python train.py --arch="efficientnet_v2" --model="self-supervised image encoder" --dataset="stained colorectal tissue patches (NCT-CRC-HE-100K)" --train_examples=22605 --image_size=48 --crop_scale_min=0.4 --horizontal_flip=true --color_jitter=0.4 --cutout=0.25 --method="simclr" --norm="batchnorm" --hidden_act="silu" --channel_attention="se" --depths=[3, 4, 6, 3] --kernel_size=3 --stem="single" --expansion=3 --widths=[40, 80, 160, 320] --projector_hidden=512 --projector_out=128 --projector_hidden_layers=1 --temperature=0.1 --init="trunc_normal_002" --residual_init="none" --optimizer="cautious_adamw" --learning_rate=0.0025 --beta1=0.9 --beta2=0.95 --eps=1e-08 --max_steps=6600 --batch_size=512 --epochs=149.5 --lr_schedule="cosine" --final_lr_fraction=0 --warmup_steps=190 --weight_decay=0.3
Rows from block 13 of a small self-supervised image encoder, named by matrix and row number. Rows with one number belong to one channel. Each number is 128 + 24 x the weight over its row's rms, rounded and kept within 0 to 255. All counts start at 0. After the name is the row's rms in percent of the matrix's.
Before each channel's rows are labels from the 100 images, of 14848, where the channel reaches its highest value: "strongest on" is what is common among them; "patch colour" is the nearest of a few named colours to the mean colour under the peak. Only what is clearly more common there than usual is listed. The data: stained colorectal tissue patches (NCT-CRC-HE-100K).
# convs0: expand pointwise conv (model.blocks.13.convs.0.weight, 480x160x1x1), inputs 0-159
# convs1: depthwise 3x3 conv, stride 2 (model.blocks.13.convs.1.weight, 480x1x3x3), a 3x3 kernel
# convs2: project pointwise conv (model.blocks.13.convs.2.weight, 320x480x1x1, transposed), outputs 0-106

strongest on: tissue: adipose tissue
patch colour: white
convs0.251 109 [125 111  83 104 135 137 144 147 110 133 112 136 133 143  85 148 166 160 153 150 128 105  92 108 140 116 108 165 139 166 111 124 145 131  55 112 117 141 133 139 144  99 120 156 105 113 166 164 129 117 179 104 124 153 100  76  92 176 114 111 131  78 104 108 123 129 158 110 103 114 132 115 123 112 119 148 107 160 116 133 126 119 166 106 118 131 112 154 101 120 113 112 112 124 147 126 124 108 137 121 193 141 140 125 123 118 100 114 147 148 114 121 134 151 153 121  93 118 103 151 149 149 133 146 124 105 125 129  94 100 163  97 133  93 118 147 158 156  81  69 118 165 108 118 142 160 125 109 127  97 119 172 121 142  91 143 152 189 125 103]
convs1.251 092 [145 150  96 149 157  93 131 138 101]
convs2.251 105 [151  99 123 121 117 166  94 110 135 101 134 129 145 105 128 146 138 137  65 154 138 127 116 148 136 120 111 123 119 156 182 114 146 121 120 150 149 134 117  89 113 139  98 124 122 188  79 157 121 113 119 170 127 142 120  98 131 155  87 148 119 101 123 148 126 115 153 129 125 101 136 111 105 107 125 124 124 131 125 109 137 111 135 140 128 128 111 150 114 107 151 108 130 128 106 128 120 143 148 118 122 133 135 118 145  99 112]

strongest on: tissue: adipose tissue
patch colour: white
convs0.98 103 [129 109 128 124 146 166 131 105 136 129 201 116 161 133 115 122 134 185 157 124 148 126 108  67 141 131 119 112 134 116 154 134 138 100 107  99 138 170 107 100  95  99 138 162 136 140 135 126 122  80 174 132  97 130 117 130 118 135 146 111 158 151 154 114 135 127 142 124 112 144 146 141  98 103 128 103 120 126  89 141 108 119 157 142 113  90 142 140 128 152 115 151 114 124 163 101  97 107 115 160 140 114 128 102 132  82 107 131 138 147 112 171 100 108 181 123 138 105  63 142 117 123 152 214  99 126 116 126 142 136 155 102 115 109 121 119 119 128 106 130 139 156 126 154 150 178 133 119 145 108 146 130 167 159 141 142 174 167 114  97]
convs1.98 113 [125 114 116 114  77 118 117  86 121]
convs2.98 138 [120 114 105 153 149 104 138 163 189 140 138 121 146  95 148 122 104 139 118  87  94 120 141 103 100 144 150 142 145 115 156  83 107 130 131 150 119  82 109 140 172 117 157 174 116 126 120 130 143 140 156 143 117 113  81 138 161 114 157 135 174  86 131 143 145 156 149 156 127 133 189 106 144 108 165 128 128 196 138 145 164 131 141  95  65 126 111 129 156 127 116 131 154 149 152 169  92 102  94 149 128 125 120 103  80 122 121]

strongest on: tissue: smooth muscle; tissue: cancer-associated stroma
patch colour: pink
convs0.129 094 [133 131 126 122  87 142 140  87 136 146 160 136 164 127 137 146 140 160 120 125 129 131 110 100 176 159 129 100 141 104 157 171 122  98 130 176 148 175 122 152 104 170 139 141 149 124  78 139 111  83 153 110 115 121 132 145 148 135 105 133 127 147 179 101 119 103 152 136 104 142 142 144  80 114 131 186 118 113  76 155  76 145 156 119 116 139 141 142 130 158 106 154 109 132 101 113 105 118 131 132 127 140 113 151 109  93 159 154 127 128 107 174 113 104 184 147 111 114  89 123  80 127 176 188 120 110 101 129 154 144 123  96 158 167 140 119 122 108 136 137 134 122 160 165 129 124 137 110 127 113 125 112 162 142 103 132 152 143 125 111]
convs1.129 109 [134 118 123 118  83  98 120  87 111]
convs2.129 090 [ 76 151 126 114 111 119 129 111 133 201  79  95 155 146 166 100 124 124 121 134 109 136 177  70 137 156 127 145 143  78 161 110 103 155 115 129 105  85 118 155 108 119 126 160 148 125 126 117 137 114 130 148 123 114 123 145 153 146 151 112 167  82 134 154 143 133 119 103  96 106 161 115 145 133 127 109 130 130 110 173 135 140 118  97 106 147 121 138 191 155 130 142 115 142 147 194 120  80 103 156 157 137 109  86 101 143 141]

strongest on: tissue: smooth muscle
patch colour: pink
convs0.378 096 [105 102 185 164 166 179 116 153 112 115 141 125 105 115 123 113 136 156 148 116 171 116 104 118 123 118 152 117 134 145 168 120 100 125 111  95 127 144  79  69 142 124 115 101 144 148 153 136 131 121 123 193 149 101 129 123 125 140 139 129 131 150 119  80 137 114 105  86 146 147  83 153 110 123 148  92 128  98 164 137 156 139 122 123  89  82  98 141  83 147 122 122  84  95 143 151 110 136 124 161 113 119 123 111 160 116  98 184 131 130 122 134 120 102 124 125 119 167 116 143 124 137 125 126 115 145  76 117 141 135 128 143 175 119 130  98 136 140 122 153 104 134  85 152 151 158 157 123 123  93 172 140 129 112 167 120 133 108 180 115]
convs1.378 093 [136 147 142 130 167 158 142 161 157]
convs2.378 095 [139 130 157 153 113  78 106  98  93 151 130 116 114 144 164 116 116  84 120 156 135 152 130 139 144 137 121 125 137 103 165 135 127 127 112 147 104 155 102 147  99 151 135 113 168 146  73 134  97 124  72 153 167 118 152 112 107 151  98  82 157 156 148 148 161 101  70 108 130 161  97 181 158 175  94 134 111 129 141 129  42 129 128 151 157 141 127 109  90 144 152 132  89 131  75  64 156 120 146 121 155 129 147 175 140 102 129]

strongest on: tissue: smooth muscle
patch colour: white
convs0.305 102 [124 130 109 144 114  90 139  91 131 151 141 153 120 130  97 114 175 143 129 118 101 101 107 132 127 145 130 160 164 210 136 171  85 130  70 154 102 148  86 163 130 141 124 117 137 117 145 142 163 143 145 146 101 127 137 105 114 174 113  94 121 101 113 119 111 150 127 136 121 110  91 147 121 135 153 143 154 162 134 101 135 124 124  89 122 147 110 147 112 136 160  79 111 113 126 110 158  98 156 111 139 178 140 145 116 145 126  93 118 125 146 110 157 145 124  93 131 153 128 143 139 160 130 133 112 160 119  75 153 121 156 101 124 136 152 150 145 133 104  89 145 120  99 144 169 137 170 119  59 134 134 150  99 101 132 172 107 124 146 127]
convs1.305 091 [121 100 108 124  90  96 130 101 101]
convs2.305 106 [148 143 151 116 137 112 149 145 122  91 133 102 140 167 123 156 102 155 128 111 107  67 161 147 103 134 117 141  71 109 136 115 125 127 155 123 151 138 150 151 135 166 105 131 151 128  98 141 137 154 107 163 160 154 133 117  86 155 139 112 131 168  83 143 103 142 121 118 119 154 138 157 153 118 154 146 135 104 169 120 131 158 113  96 115 100 112 107 130 137 142 110 147 115 150 138 112 135 123 126 120 104 159 157 146 138 115]

strongest on: tissue: tumour epithelium
patch colour: brown
convs0.416 095 [138 167  99 158  89 125 158 148 116 105 108 118 127 142 110 136 135  86 146 128 133 124 121 128 124 100 122 161 109 131  80 158 142 140 127 113 128 115 156 154  54 114 149 136  95  93 110 120 131 125 124  59 147 153 117 118 111 129 119 144  96  85 123 157 123 103 134 146 118 133 143 114 154 165 122 101 139 111 116 139 138 107 156 177 159 146 151 135 125  80 142 126 177 134  71 122 143 132  93 128 162 150 144  85 103 127 122 132 133  92 136  85 142 109 125 146 144 122 126 127 135 113 166 128 179 108 159 155 126 119 120 175 165 153 124 158 126 173 110 121 145 141 126 103 101 160 105 133 103 116  61 126 132 142 138 104 129 175 126 125]
convs1.416 110 [130 122 119 130  90  91 128  92  96]
convs2.416 112 [117 137 122 111 127 148 166 106 101 139 131 129 129 128 122 160 151 141 126 110 149 137 128 157 160 175 109  95 148 113 120 132  94 123  96 115  99 111 161 153 130 102 143  88 149 131 143  82 157 144 124  97 122  83 155 138 131  90 119 139 112 145 163 133 119 133 121  94 123 158 125 142 123 121 147 142 113 129  83 159  99 117 135 103 140 101 123 104 105  96 128 177  90 150 122 118 143 122 186 110 164  99 148 174 103  99 130]

strongest on: tissue: tumour epithelium; tissue: adipose tissue
patch colour: white
convs0.285 106 [117 139 148 115 126 121 147 101 120  85 106 150  73 109 111 125 139 112 140 153  76 129 177 131 112 126 139 170 137 141 119 163  86 133 128 112 103 130 147 127 109  99  11 121 125 106  84 144 123 130 106 120 124 111 114 138 125 125 175  78 134  92 138 119 127 135  85 160 160 131 119 133 128 101 136 138 108 107 167  97 144 139 145 116 134  75 103 135  89 133 129 104 120 139 102  97 143 196 120  82 126 157 120 144 108 134 131 141 133  93 113  68 127 112 107 149  95 138 133 134 156 114 163 102 142 130 130 130 126 154 127  72 123 149 136 137 159 140 143 122 111 110 138 118 123 130 116 135 155 143 127 143 110 124 125 114 113 142 134 151]
convs1.285 090 [137 153 155 134 160 159 115  94 110]
convs2.285 101 [126 146 142 105 116 149 121 130 194 116  94 185 165 110 114 125 122 137 154 160 155 168 184 128 163 120 109 138 128 126  77 139 132 130 148 180 128 155 109 143 120 169 133 103 145  94 125 108 113 127 148 169 132 138  83 117 155 108 135  92 128 131 100 130 134 153 149 135 119 147  80 125 122  77 164 109 113 117 118 127  99 109 139 116 159 130  86  89 143  73 162 105 167 116 141 137  59 146 117 141 116 166  82 127 133  96 129]

strongest on: tissue: adipose tissue
patch colour: white
convs0.125 100 [177 130 140 215 135 106 124 169 151 124 126 136 142 108 131 152 123 125 135 128 137  90  85 108 120 131  42 118 128 127 141  77  92  99 110  88 120 156 113 114 132 137 143 119  97  88 139 160 114 115 148  97  83 150 125 145 103 123 117 104 122 119  53 130  93 151 153 136 128 143 131 137 136 113 144 101 145 167 111 109 116 140 131 114 129 107 160 160 123 109 138 144 123 116  90 176 145  85  94 106 139 124 117 102 148 118 155  88 118 121 140  98 112 116 134 130 129 115 111 117 130 120  60 142 129 146 133 104 161 141 121 134 121 120 133 121  86 113 107 114 158 111 161 139 153  92 140 154 113 119 100 102 146 141 159 135 126 136 114 145]
convs1.125 129 [ 83 113 116  98 141 144  90 129 133]
convs2.125 121 [105 140 130 116 130  91 120 116 150 154 134 116 139 128 138  73 104 118 182 113 131 155 140 129 112 138 116 176 123  95 146 120 180 148 141 110  88 114 125 160 118 130 137 198 121  69 139 148  93 140 138 127 128 115 137 145 145 137 107 110 156 109 139 122 119 131 130 114 137 121 143 121 168 141 130 160 131 139 150 165 140 133  79 102 125 124 146 143 146 172 125  99 122 161 151 181 112  93 117 123 147 147 109 115  83 183 129]

strongest on: tissue: adipose tissue; tissue: normal colon mucosa
patch colour: white
convs0.335 098 [119 154 104  85 154 112 112  76 146 204 132 130 126 169 125 160 149 131 108 149 128 157 153 151 150 186 149 125 160 146 150  96 148  89 106 123 154 130 167 163 138 117 112 136 176 152 102 150 149 150 141 103  65  90 138 114 105 124 125 118 131 146 164 101 127 103 129 145 132  87 188 171 134 112 105 127 127 111 119 110 127 118 121 139 122 106 131 149 113 143 132  97 145 128 110  86 146 145 105 119 126 125 147 108 144 153 112 136 105 119 132 167 116 102 123 118  76 134 143 159 121 157 168 127 116 126 135 116 160 114 159 150 137 119 151 156 123 138 128  63 134 173 123  97 124 127  96 159 145 137 155 115 113 117 142 118 112 122 104  97]
convs1.335 115 [139 125 122 135  83  88 125 109  97]
convs2.335 094 [119 101 111 154 130 148  79 113 110 141 140 119 104 125 157 149 161 144  88 152 102 113 135 126 130 124 162 121 107 110 101 115 135 126 134 129 146 137 121  86 151 115  80  95 141 152 133 117 131 124 117 102 153 151 131 111 137 165 159 107 113 146 112 196 134  97  86 100 114 111 120 131 125 120 134  77 118 139 119 111 137 169 117 133 112 141 104  97 139 105 121 127 167  94 114 112 158 137 135 152 178 106 122 135 150 118 105]

strongest on: tissue: lymphocytes
patch colour: grey; brown
convs0.338 103 [137 136 112 105 136 128 115 132 121 158 144 132 124 155 111 120 136 167 123 115 127 125  93  51 126 116 138 133  83 126 126 146 127 122 125 145 102 145 107 129 114 134 126 145 176 117 110 128  66  74 144 115 111 163 138 103 113 130 139 132 149 116 144 145 123 153 129 101 130  95 136  95 127 112 124  98 139 119 124 136 116 145 140 133 123 118 106 145 122 123 158 161 124 119 115  91 128 129 145 115 148 138 135 136 104  65 128 170 209 152 108 124 100 145 137 118 125 133  76 170 134  80 152 158 132 110 132 147 181 133 122 120 119 123  98 166 145 121 101 131 138 110 153 156 115 125 173  95 140 118 140 155 160 214 125 139 181 143 116  97]
convs1.338 104 [118 122 125 104  86  98 102  99 112]
convs2.338 107 [113 141 134 123 140 106 108  95 165 148 144 151 125 102 119 106 100 118 157  99 132 136 146 137 120 107 134 108 118 143 134 147 117 119 136 155  59 133 138 169 112 133 157 144 140  97 101 133 123 123 126 150 127 100 121 140 147  71 150 125 136 120 112 146 145 144 150 129 111 149 127 121 128 100 216 105 119 121 118 182 130 102 121 133 127 137  98 142 123 155 105 144 154 130 123 137  89 122 135 108 129 110 116 134  50 108  97]

strongest on: tissue: tumour epithelium
patch colour: brown
convs0.382 096 [130 160  65  95 113 100 137 130 124 133 114  98 118 133 114 158 114 115 139 149 112 140 162 138 117 149 124 152 139 161  66 132 160 130 120 125 100 107 124 153  87 156 143 124  76 114 134 137 146 133 125 131 135 164 134 108 132 130 123 106 164 106 159 161 115 142 115 116 117  83 137 106 178 142 114 160 120 142 133 134 137  98 150 142 127 122 144  98  95  94 151 111 123 123  77 153 113 109 145 109 161 150 138  83 135 136 129 139  98  98 162 129 140  90 104  69 189 154 126  93 163 131 138 127 131 147 179 128 128  70 141  85 138 141 137 162 105 151 119 118 163 129 155  85 147 128 148 168  87 145 110 148 122 138 138 150 129 132 134 111]
convs1.382 100 [127 109 111 116 109  85 110 100  96]
convs2.382 098 [150  81 142 143 114 147 108 128 139 111 165 122  93 135 145 141 124 146 107 122 117 125 110 195 129 141 151 151 142  99 142  99 147 136 107 116 134 143 105 123 131 127 123 112 160 126 136 109 142 155 116 121 142 147 131  96 124 125  85 122 149 145 135 117 113 136  97 108 148 156  82 156 131 145 126 174  95 152 141 109 115 123 147 116  95  84 130  94  92  98 150 107 134 146 109 122 124 146 178 108 151 129 173 177 134 144 105]

strongest on: tissue: smooth muscle
patch colour: pink
convs0.423 099 [ 98 111 104 130 153  96 126 108 131 153 104 124 144 163 122  99  90 134 153 129 154 127 157 128 114 155 125 129 128 132  87 121 129 125 120 134 128  98 108 131 121 170 157 134 125 149 141 133 164 135 124 130  99 136 149 113 147 132 112  83 128 139 102 131 149 143 131 145  87 104 140 132 155 128 121 151 134 104 108 152 136 111 142 182 139 126 171 131 139 112 131 111 125 133 108 159 127 119  87 143 153 153 161  28 130 141 135 134  99  95 193 136 175  65 138  89 130 131 127 118 146 115 130 143 123 160 147 144 136  91 175 125 148 112 120 132 106 194 131 143 146 150 123  82 177 140 118 186 117 137 156 112 122 139 113 137 141 141 142  87]
convs1.423 099 [132 134 126 135 179 155 119 153 160]
convs2.423 079 [144 156 109 133 125  90 146 135 109 131  78 120 140 127 149  89 113  90 139 158 114 158 160  61 164 146 106 117 124 167 139 147 125  95 117 139 153 138 146 108  90 134 121 135 138 131  87 179  93 136 125 145 148  83 144 155 130 128 156 104 137 115 121 128 157  86 128 148 133 104 168  91 150 135 159 108 153 115 145 126 125 125 157 149 176 167 152 126 135 152 115 156 105 107 127 118 125 124 100 143  98 134 103 122 143 106 151]

strongest on: tissue: lymphocytes
patch colour: grey; brown
convs0.105 104 [136 128  93 127 135 143 101 145 129 121 111  88 116 162 129 144 119 117 145 127 148 152 152 118  76 106 148 146  89 144  78 123 120 104 133 148  21 130 140 109 111 131 148 103 140  98 140 118 120 132 105 128 134 189 158 113 118 140 146 133 140 110 130 189 136 138 111 124 114 107 105  44 144 135 124 155 142 146 138 142 167 126 153 144 149 142 153 116 128 105 141 131 144 152 114 151 137 104 124 112 156 165 155 116 147 128 151 123 170 109 150 111 157  90 119 117 149 143 126 149 195  81 146 120 134 148 160 120 132 101 114 135 136 113 117 120  85 137 104 150 155  82 144 129 152 117 127 141 156 121 134 175 122 141 110 143 121 139 120 102]
convs1.105 107 [131 100 101 129  88 103 124 111  93]
convs2.105 120 [137 127 154 111 152  98 127 115 147 130 164 143 129 108  83 127  91 108 156  95 162 118  99 192 104 116 132 140 155 146 127 144 146 134 134 139  82 132 129 179 122 136 189 138 134 129 117 124 110 128 120 132 122 115 125 147 122  57  94 161 136 130 144 112 145 170 169 161 123 173 125 149 111 114 133 147 152 132 117 162 119  61 137 141 122 113 100 179  74 141 122 110 139 144 122 118 110 139 141  61 122 128 147 151  96 121 114]

strongest on: tissue: smooth muscle
patch colour: pink
convs0.453 100 [ 86  88 140  99 168 178 159 146 114  89 118 107 137 138 135 111 114 120 174 154 132 131 143 136 112 121 106 124 164 148 128 140 137 120 135 103 125 119 123 115 126 129 140  94 120 140 128 145 182 158  99 129 154 145 132  85 109 162 137 141 183 152 130 133 167 167 134 117  74 137 114 122  99 124 113  87 147 109 135 154 187 159 147 155 152  97 105 131 142 156 145  97 104 104  89 152 120 133 111 161 173 171 178  94 119 150 147 162 115 114 137 131 177 110 170 139 107 172 138 108 132 129 120 121 129 130 119 110 126  67 148  97 138 111 149 141 126 136 114 131  98 163 124 120 149 141 145 144 113 120 129 117  84  93 137 135 103 140 151 124]
convs1.453 104 [131 134 132 131 170 166 129 161 156]
convs2.453 108 [ 87 104 155  91 119 131  68  72 111 169 106 136  94 148 141 122  99 114 106 159 135 119 153 149 143 134 122 115 122  94 131 133 168 148 117 141  87 163 108 154  69 153 109 143 145 143 114 138  98 126 106 165 152 120 165  95 155 118 134  51  95 117 113 157  98 111 114  97 104 128 127  96 140 135 139 103 143 137 141 169  98 126 135 120 152 149 111 122 153 139 143 140 119 113 128 118 132 109 130  98 190 139 127 105 123 140 130]

strongest on: tissue: smooth muscle; tissue: normal colon mucosa
patch colour: pink
convs0.459 098 [135  96 106 177 157 151 116 163 118 118 141 122 146 142 128 147 123 146 119 145 138 155 135 114 113 157 127 111 140 170 138  90 106 130 110 156 108 143 108 170 137 151 184 139 155 141 214 154 134 133 125 120 122 120  80 104 161 141  79 172 149 145 135 114 124 160 143 128 100 132 125 113 122 149 115 112 159 114 115 170 123 121 104 131 144 130  95 121 140 148 146 127 158 149  78 172 125 115 108 136 135 167 146 127 143 139 127 114 106 144 129 150 144 141 148 102 119 145 128 108 148 145  63 138 119 128 132 102 131  40 141 153 150  88 117 104 148 143 124 101 129 150  98 122 128  95 170 136  85 125 105 104 116 134  86 137 127 133 151  99]
convs1.459 090 [134 157 149 137 172 160 136 153 141]
convs2.459 107 [122 150  89 104 113 145 141 129 154 135 119 204 140 147 112 116 140 126 135 160 157 203 132 144 119 146 150  62 181 136 170 102 129 137 102 172 103 126 137 122 106 102 109 121 113 114  96 170 149 141 113 141 115 130  99 139 144 105 135  89 113  69  95 126 117 109 118 135 150 107 110 133  96  84 114 119  95 108 128 139 129 157 139 107 153  82 127 111 128 133 121 176 122 143 138 124 144 110 109 139 116 135  70  97 103 126 139]

strongest on: tissue: adipose tissue
patch colour: white
convs0.240 098 [141 120 110 102 136 102 133 138  93 115 110 111 113 135 143 117 109 132 136 144 104 136 132 129 146 115 140 152 115 181  66 127 135 151  95 128  83 118  93 136 127 125 135 126  72 111 140 132 138 125 141 134 168 168  89 105 118 162 121 122 142  88 105 132 116 207 132 105 118 127 133 104 173 143 104 107 119 102 140 143 162 135 131 136 140 140 109 140 141 103 124 105 173 146 142 111 115 137 145 122 176 173 163  96 113 129 111 192 110 115 166  99 157 115 121 100 129 130 116 113 178 132 117 125 127 123 180 131  95  51 132 104  98 133 101 128 107 135 140 123 100 143 116  61 123 143 123 128 118 122  82 123 109 139 109 149 134 143 131 139]
convs1.240 105 [135 165 153 147 173 154 125 129 123]
convs2.240 086 [112 144 142 126 131  96  96 120 122 164 120 134 159 156 153 136 134 108  73 123 144 117 144  97  99 127 127 127 157 116 113 120 140 137 137 156 116 137  88 133 126 158 128 137 158 162 105 105 125  94  98 138 119 136 117 146 144 157 162 138 139 114 128 183 164 122 109 124 107 100 114 142  90  88 110  87 133 136  99 148 124 138 134 123 122 159  61 168 175 134 140 112 136  94 152  76 150 132 101 149 162 131 106  98 118 108 129]

strongest on: tissue: lymphocytes
patch colour: grey; brown
convs0.455 097 [123 116 128 118 160 165 106  92 129 149 153 103 131 138 121 144 130 196 148 144 160 149 119  34 127 107 138 100 120 121 151 151 133 103 108 120 105 169  92 102 143 121 119 130 169 133 152 144  97  85 146 121 102 145 118 112 116 141 145 156 178 120 189 120 136 151 124  92 127 115 132 114 106  98 144 123 130 139 135 121 128 124 144 146 114 102 129 141 108 144 135 148  96 107 163  99  98 102 126 144 143 122 132 115 159  83 133 144 164 158 102 143 115 134 142 117 184 130  64 160 140  97 121 158 102 135 101 126 168 129 142 112 110 120 115 103 135 114 103 134 115 133 119 161 143 156 166 116 145 129 164 157 150 160 128 156 166 145 122  95]
convs1.455 106 [118 116 118 121  94  74 129 104 117]
convs2.455 099 [109 104  92 137 167 107 136 132 173 160 112 106 118 102 136 103  91 121 114  95 114 111 146 101 119 132 137 136 132 123 113  98 113 142 158 140 103 110 119 143 141 116 167 167 136 123 129 157 118 136 162 122 122 114 107 140 177 102 165 137 165  96 126 131 164 151 157 161 130 120 177  99 153 110 172 115 154 169 127 174 163 123 138 108  78 146 107 149 156 150 108 148 124 116 158 154  93  86  94 127 138 113 113  83  65 142 111]

strongest on: tissue: tumour epithelium; tissue: debris
patch colour: brown
convs0.232 094 [136 134  93 122 149 135 112 144  98 114 118 162 118 183 162 123 144  96 148 136 108 163 149 150 111 141 146 184  97 131  75 133 160 116 152 110 109 126 158 132 158 144 143 113 155 104  92 158 129 135 117 135 121 164 187 124 107 144 143 160 132 110 182 188 117 124 116 150  97  51 126 109 143 145 148 140 147 135 131 131 156 132 140 133 168 108 137 101 143 106 138 120 100 116 112 174 157 134 152 111 158 174 139 152 115 139 130 126 149 177 150 105 137  96 121 142 154 125 141 130 149  97 134 124 143 129 150 134 121 123  96 132 163  73 122 134 129 137 119 132 150  99 171 104  95 123 150 143 151 109 110 113 124 132  98 177 104 154 140 128]
convs1.232 113 [132 113 119 121  88 104 124  88  96]
convs2.232 111 [121 118 116 162 123 105 133 119 111 148 164 167 118 134 121 124 107 113 158 131 197 126 106 176 114 154 105 122 145 124 108 128 118 119 109 162 108 161 132 137 116 131 126 102 113  93 141 144 106 126 118 109  89 149 120 133 112 123  82 166 138 159 166 119 162 130 141 170 173 141  86 169 152  90 113 154 128 115 127 162  92  87 116 118 131 115 105 126  66 138 150 127  95 137 106 105 130 104 165 102 150 132 166 153  97 163 135]

strongest on: tissue: lymphocytes
patch colour: brown
convs0.394 096 [146 151 108  50 127 135 138 120 114 153 138 128 102 149 116 152 171 173 111 162 110 132 133 107 127 140 159 153  85 147 109 107 120  85  94 151  93 150  95 142 122 126  90 156 152 111 121 114  86 103 156 117  69 146 177 103 148 139 130 135 134  95 144 142 118 134 115  95 134  98 146 107 151 141 111 149  90 132 139 129 138 155 133 109 106  77 118 153  95 144 120 122 117 130  88 104 117 151 152 116 146 139 127 142 135 116 110 132 185 126 140 129 102 139 109 115  89 119 104 158 167 106 149 141 187  87 136 147 123 113 123 147 135 106  94 169 149 145  99 103 120 112 151 140 117 153 133 125 143 119 131 179 146 182 128 126 154 143 112 111]
convs1.394 096 [123 124 130 107 106 102  91  98  92]
convs2.394 096 [122 123 124 134 145 125  97  91 144 136 170 172 131 133 132  99 127 101 158 120 153 141 133 144 129 122 131 116 102 138 115 129 120 118 121 157  99 122 149 122 119 119 127 141 129  78 114 122 115 115 131 118 106 128 128 116 149 129 133 139 124 132 135 175 158 120 142  99 130 138 137 141 126  77 165 110 117 132  89 154 138 130 110 121 119 124  88 131 133 173 110 124 152 124 114 159 123 111 147 131 156  94 116 145 106 123 100]

strongest on: tissue: smooth muscle; tissue: cancer-associated stroma
patch colour: pink
convs0.210 092 [130 123  59 104 108 133 104  75 129 153 150 121 145 148  94 146 151 161  85 125 136 107  91 105 145 132 101 121 158 148 149 177 159 182 118 136 145 142 128 220  81  90 133 148 157 130 121 171 132 132 131 107 141 107  91 129 113 141 122 154 118 124 135 121 114 124 144 153  90  93 153 139 111 132 129 111 140 105 111 181 106  99 132 106 104 166 122 132 123 122 149 135 131 134 119  70 120 107 134  85 142 110 146 138 123 124 112 135 129 145 117 154 112 158 142 107 184 143 123 136  96 144 162 140 106  89 112 140 137 136 140 123 149 159 140 149 159 121 134 100 122 154 138 125 107 105 164 104 132  92 116 127 119 131 110 140 127 131 124  72]
convs1.210 098 [110 114 108 117  99 101 127  96  89]
convs2.210 094 [108 136 135 101 113  98 118 121 164 148 101 104  98 121 126 140  96 126  94 124  93  93 145 117 129 111 165 153  95 102 103 142 119 134 137 102 103 172 105 151 120 157 125 120 165 125 134 125 139 121  95 139 199 154 133 122 159 122 137  93 135 124 107 137 132 174  80  90 104 144  96 139 178 181 141 115 107 106 153 137 115 129 144 153  95 144 132  87 140 103 139 130 118 148 100  91 125 121 123 121 123 115 157 134 114  98 107]

strongest on: tissue: adipose tissue
patch colour: white
convs0.171 108 [104 144 109 104 127 112 125 113 113 132 131 124 110 150 136 130 116 157  98 152  90 158 184  99 112 108 138 147  95 154  92 137 166 139 108 154 112  96 134 129 141 157 105 165 103 144 153 115 110 122 133 114 107 144 139  90 150 123 119 151 108  75 162 149 138 121  96 110 140 126 163 105 181 173 131 137  96 141 154 103 131 127 108 162 101 117 129 134 115 128 132 117 151 151  99 123 124 134  96 148 145 127 130 124 135 117  65 134 154  92 131 141 118 137  98 113 137 128 120 123 186 112 132 125 137  90 139 182  99  72 153 133  95 162  71 153 168 155 139 100 112 164 127  86 146 164 106 147 107 107 162 158 123 161 105 119 147 130 130 120]
convs1.171 103 [ 93  92  94 120 123 132 134 157 151]
convs2.171 106 [157 134  86 148 169  95 142 162 118 112 148 136 108  81 172 152  80 120 135  96 119  94 141 127 100 120 129 128  84 149  87  88 126 108 166 120 135  99 145 139 183 114 183 122 118 145 126 164 128 127 128  86 149  88 141 136 133  99 138 152  72 183 137 137 138 141 188 144 141 147 130 144 200 100 120 108 163 148 145 128 141 135 147  97 110 116  73 123 120  88 121 136 105 152 139 109 162 122 123 114 143 112 145 124 130 102 107]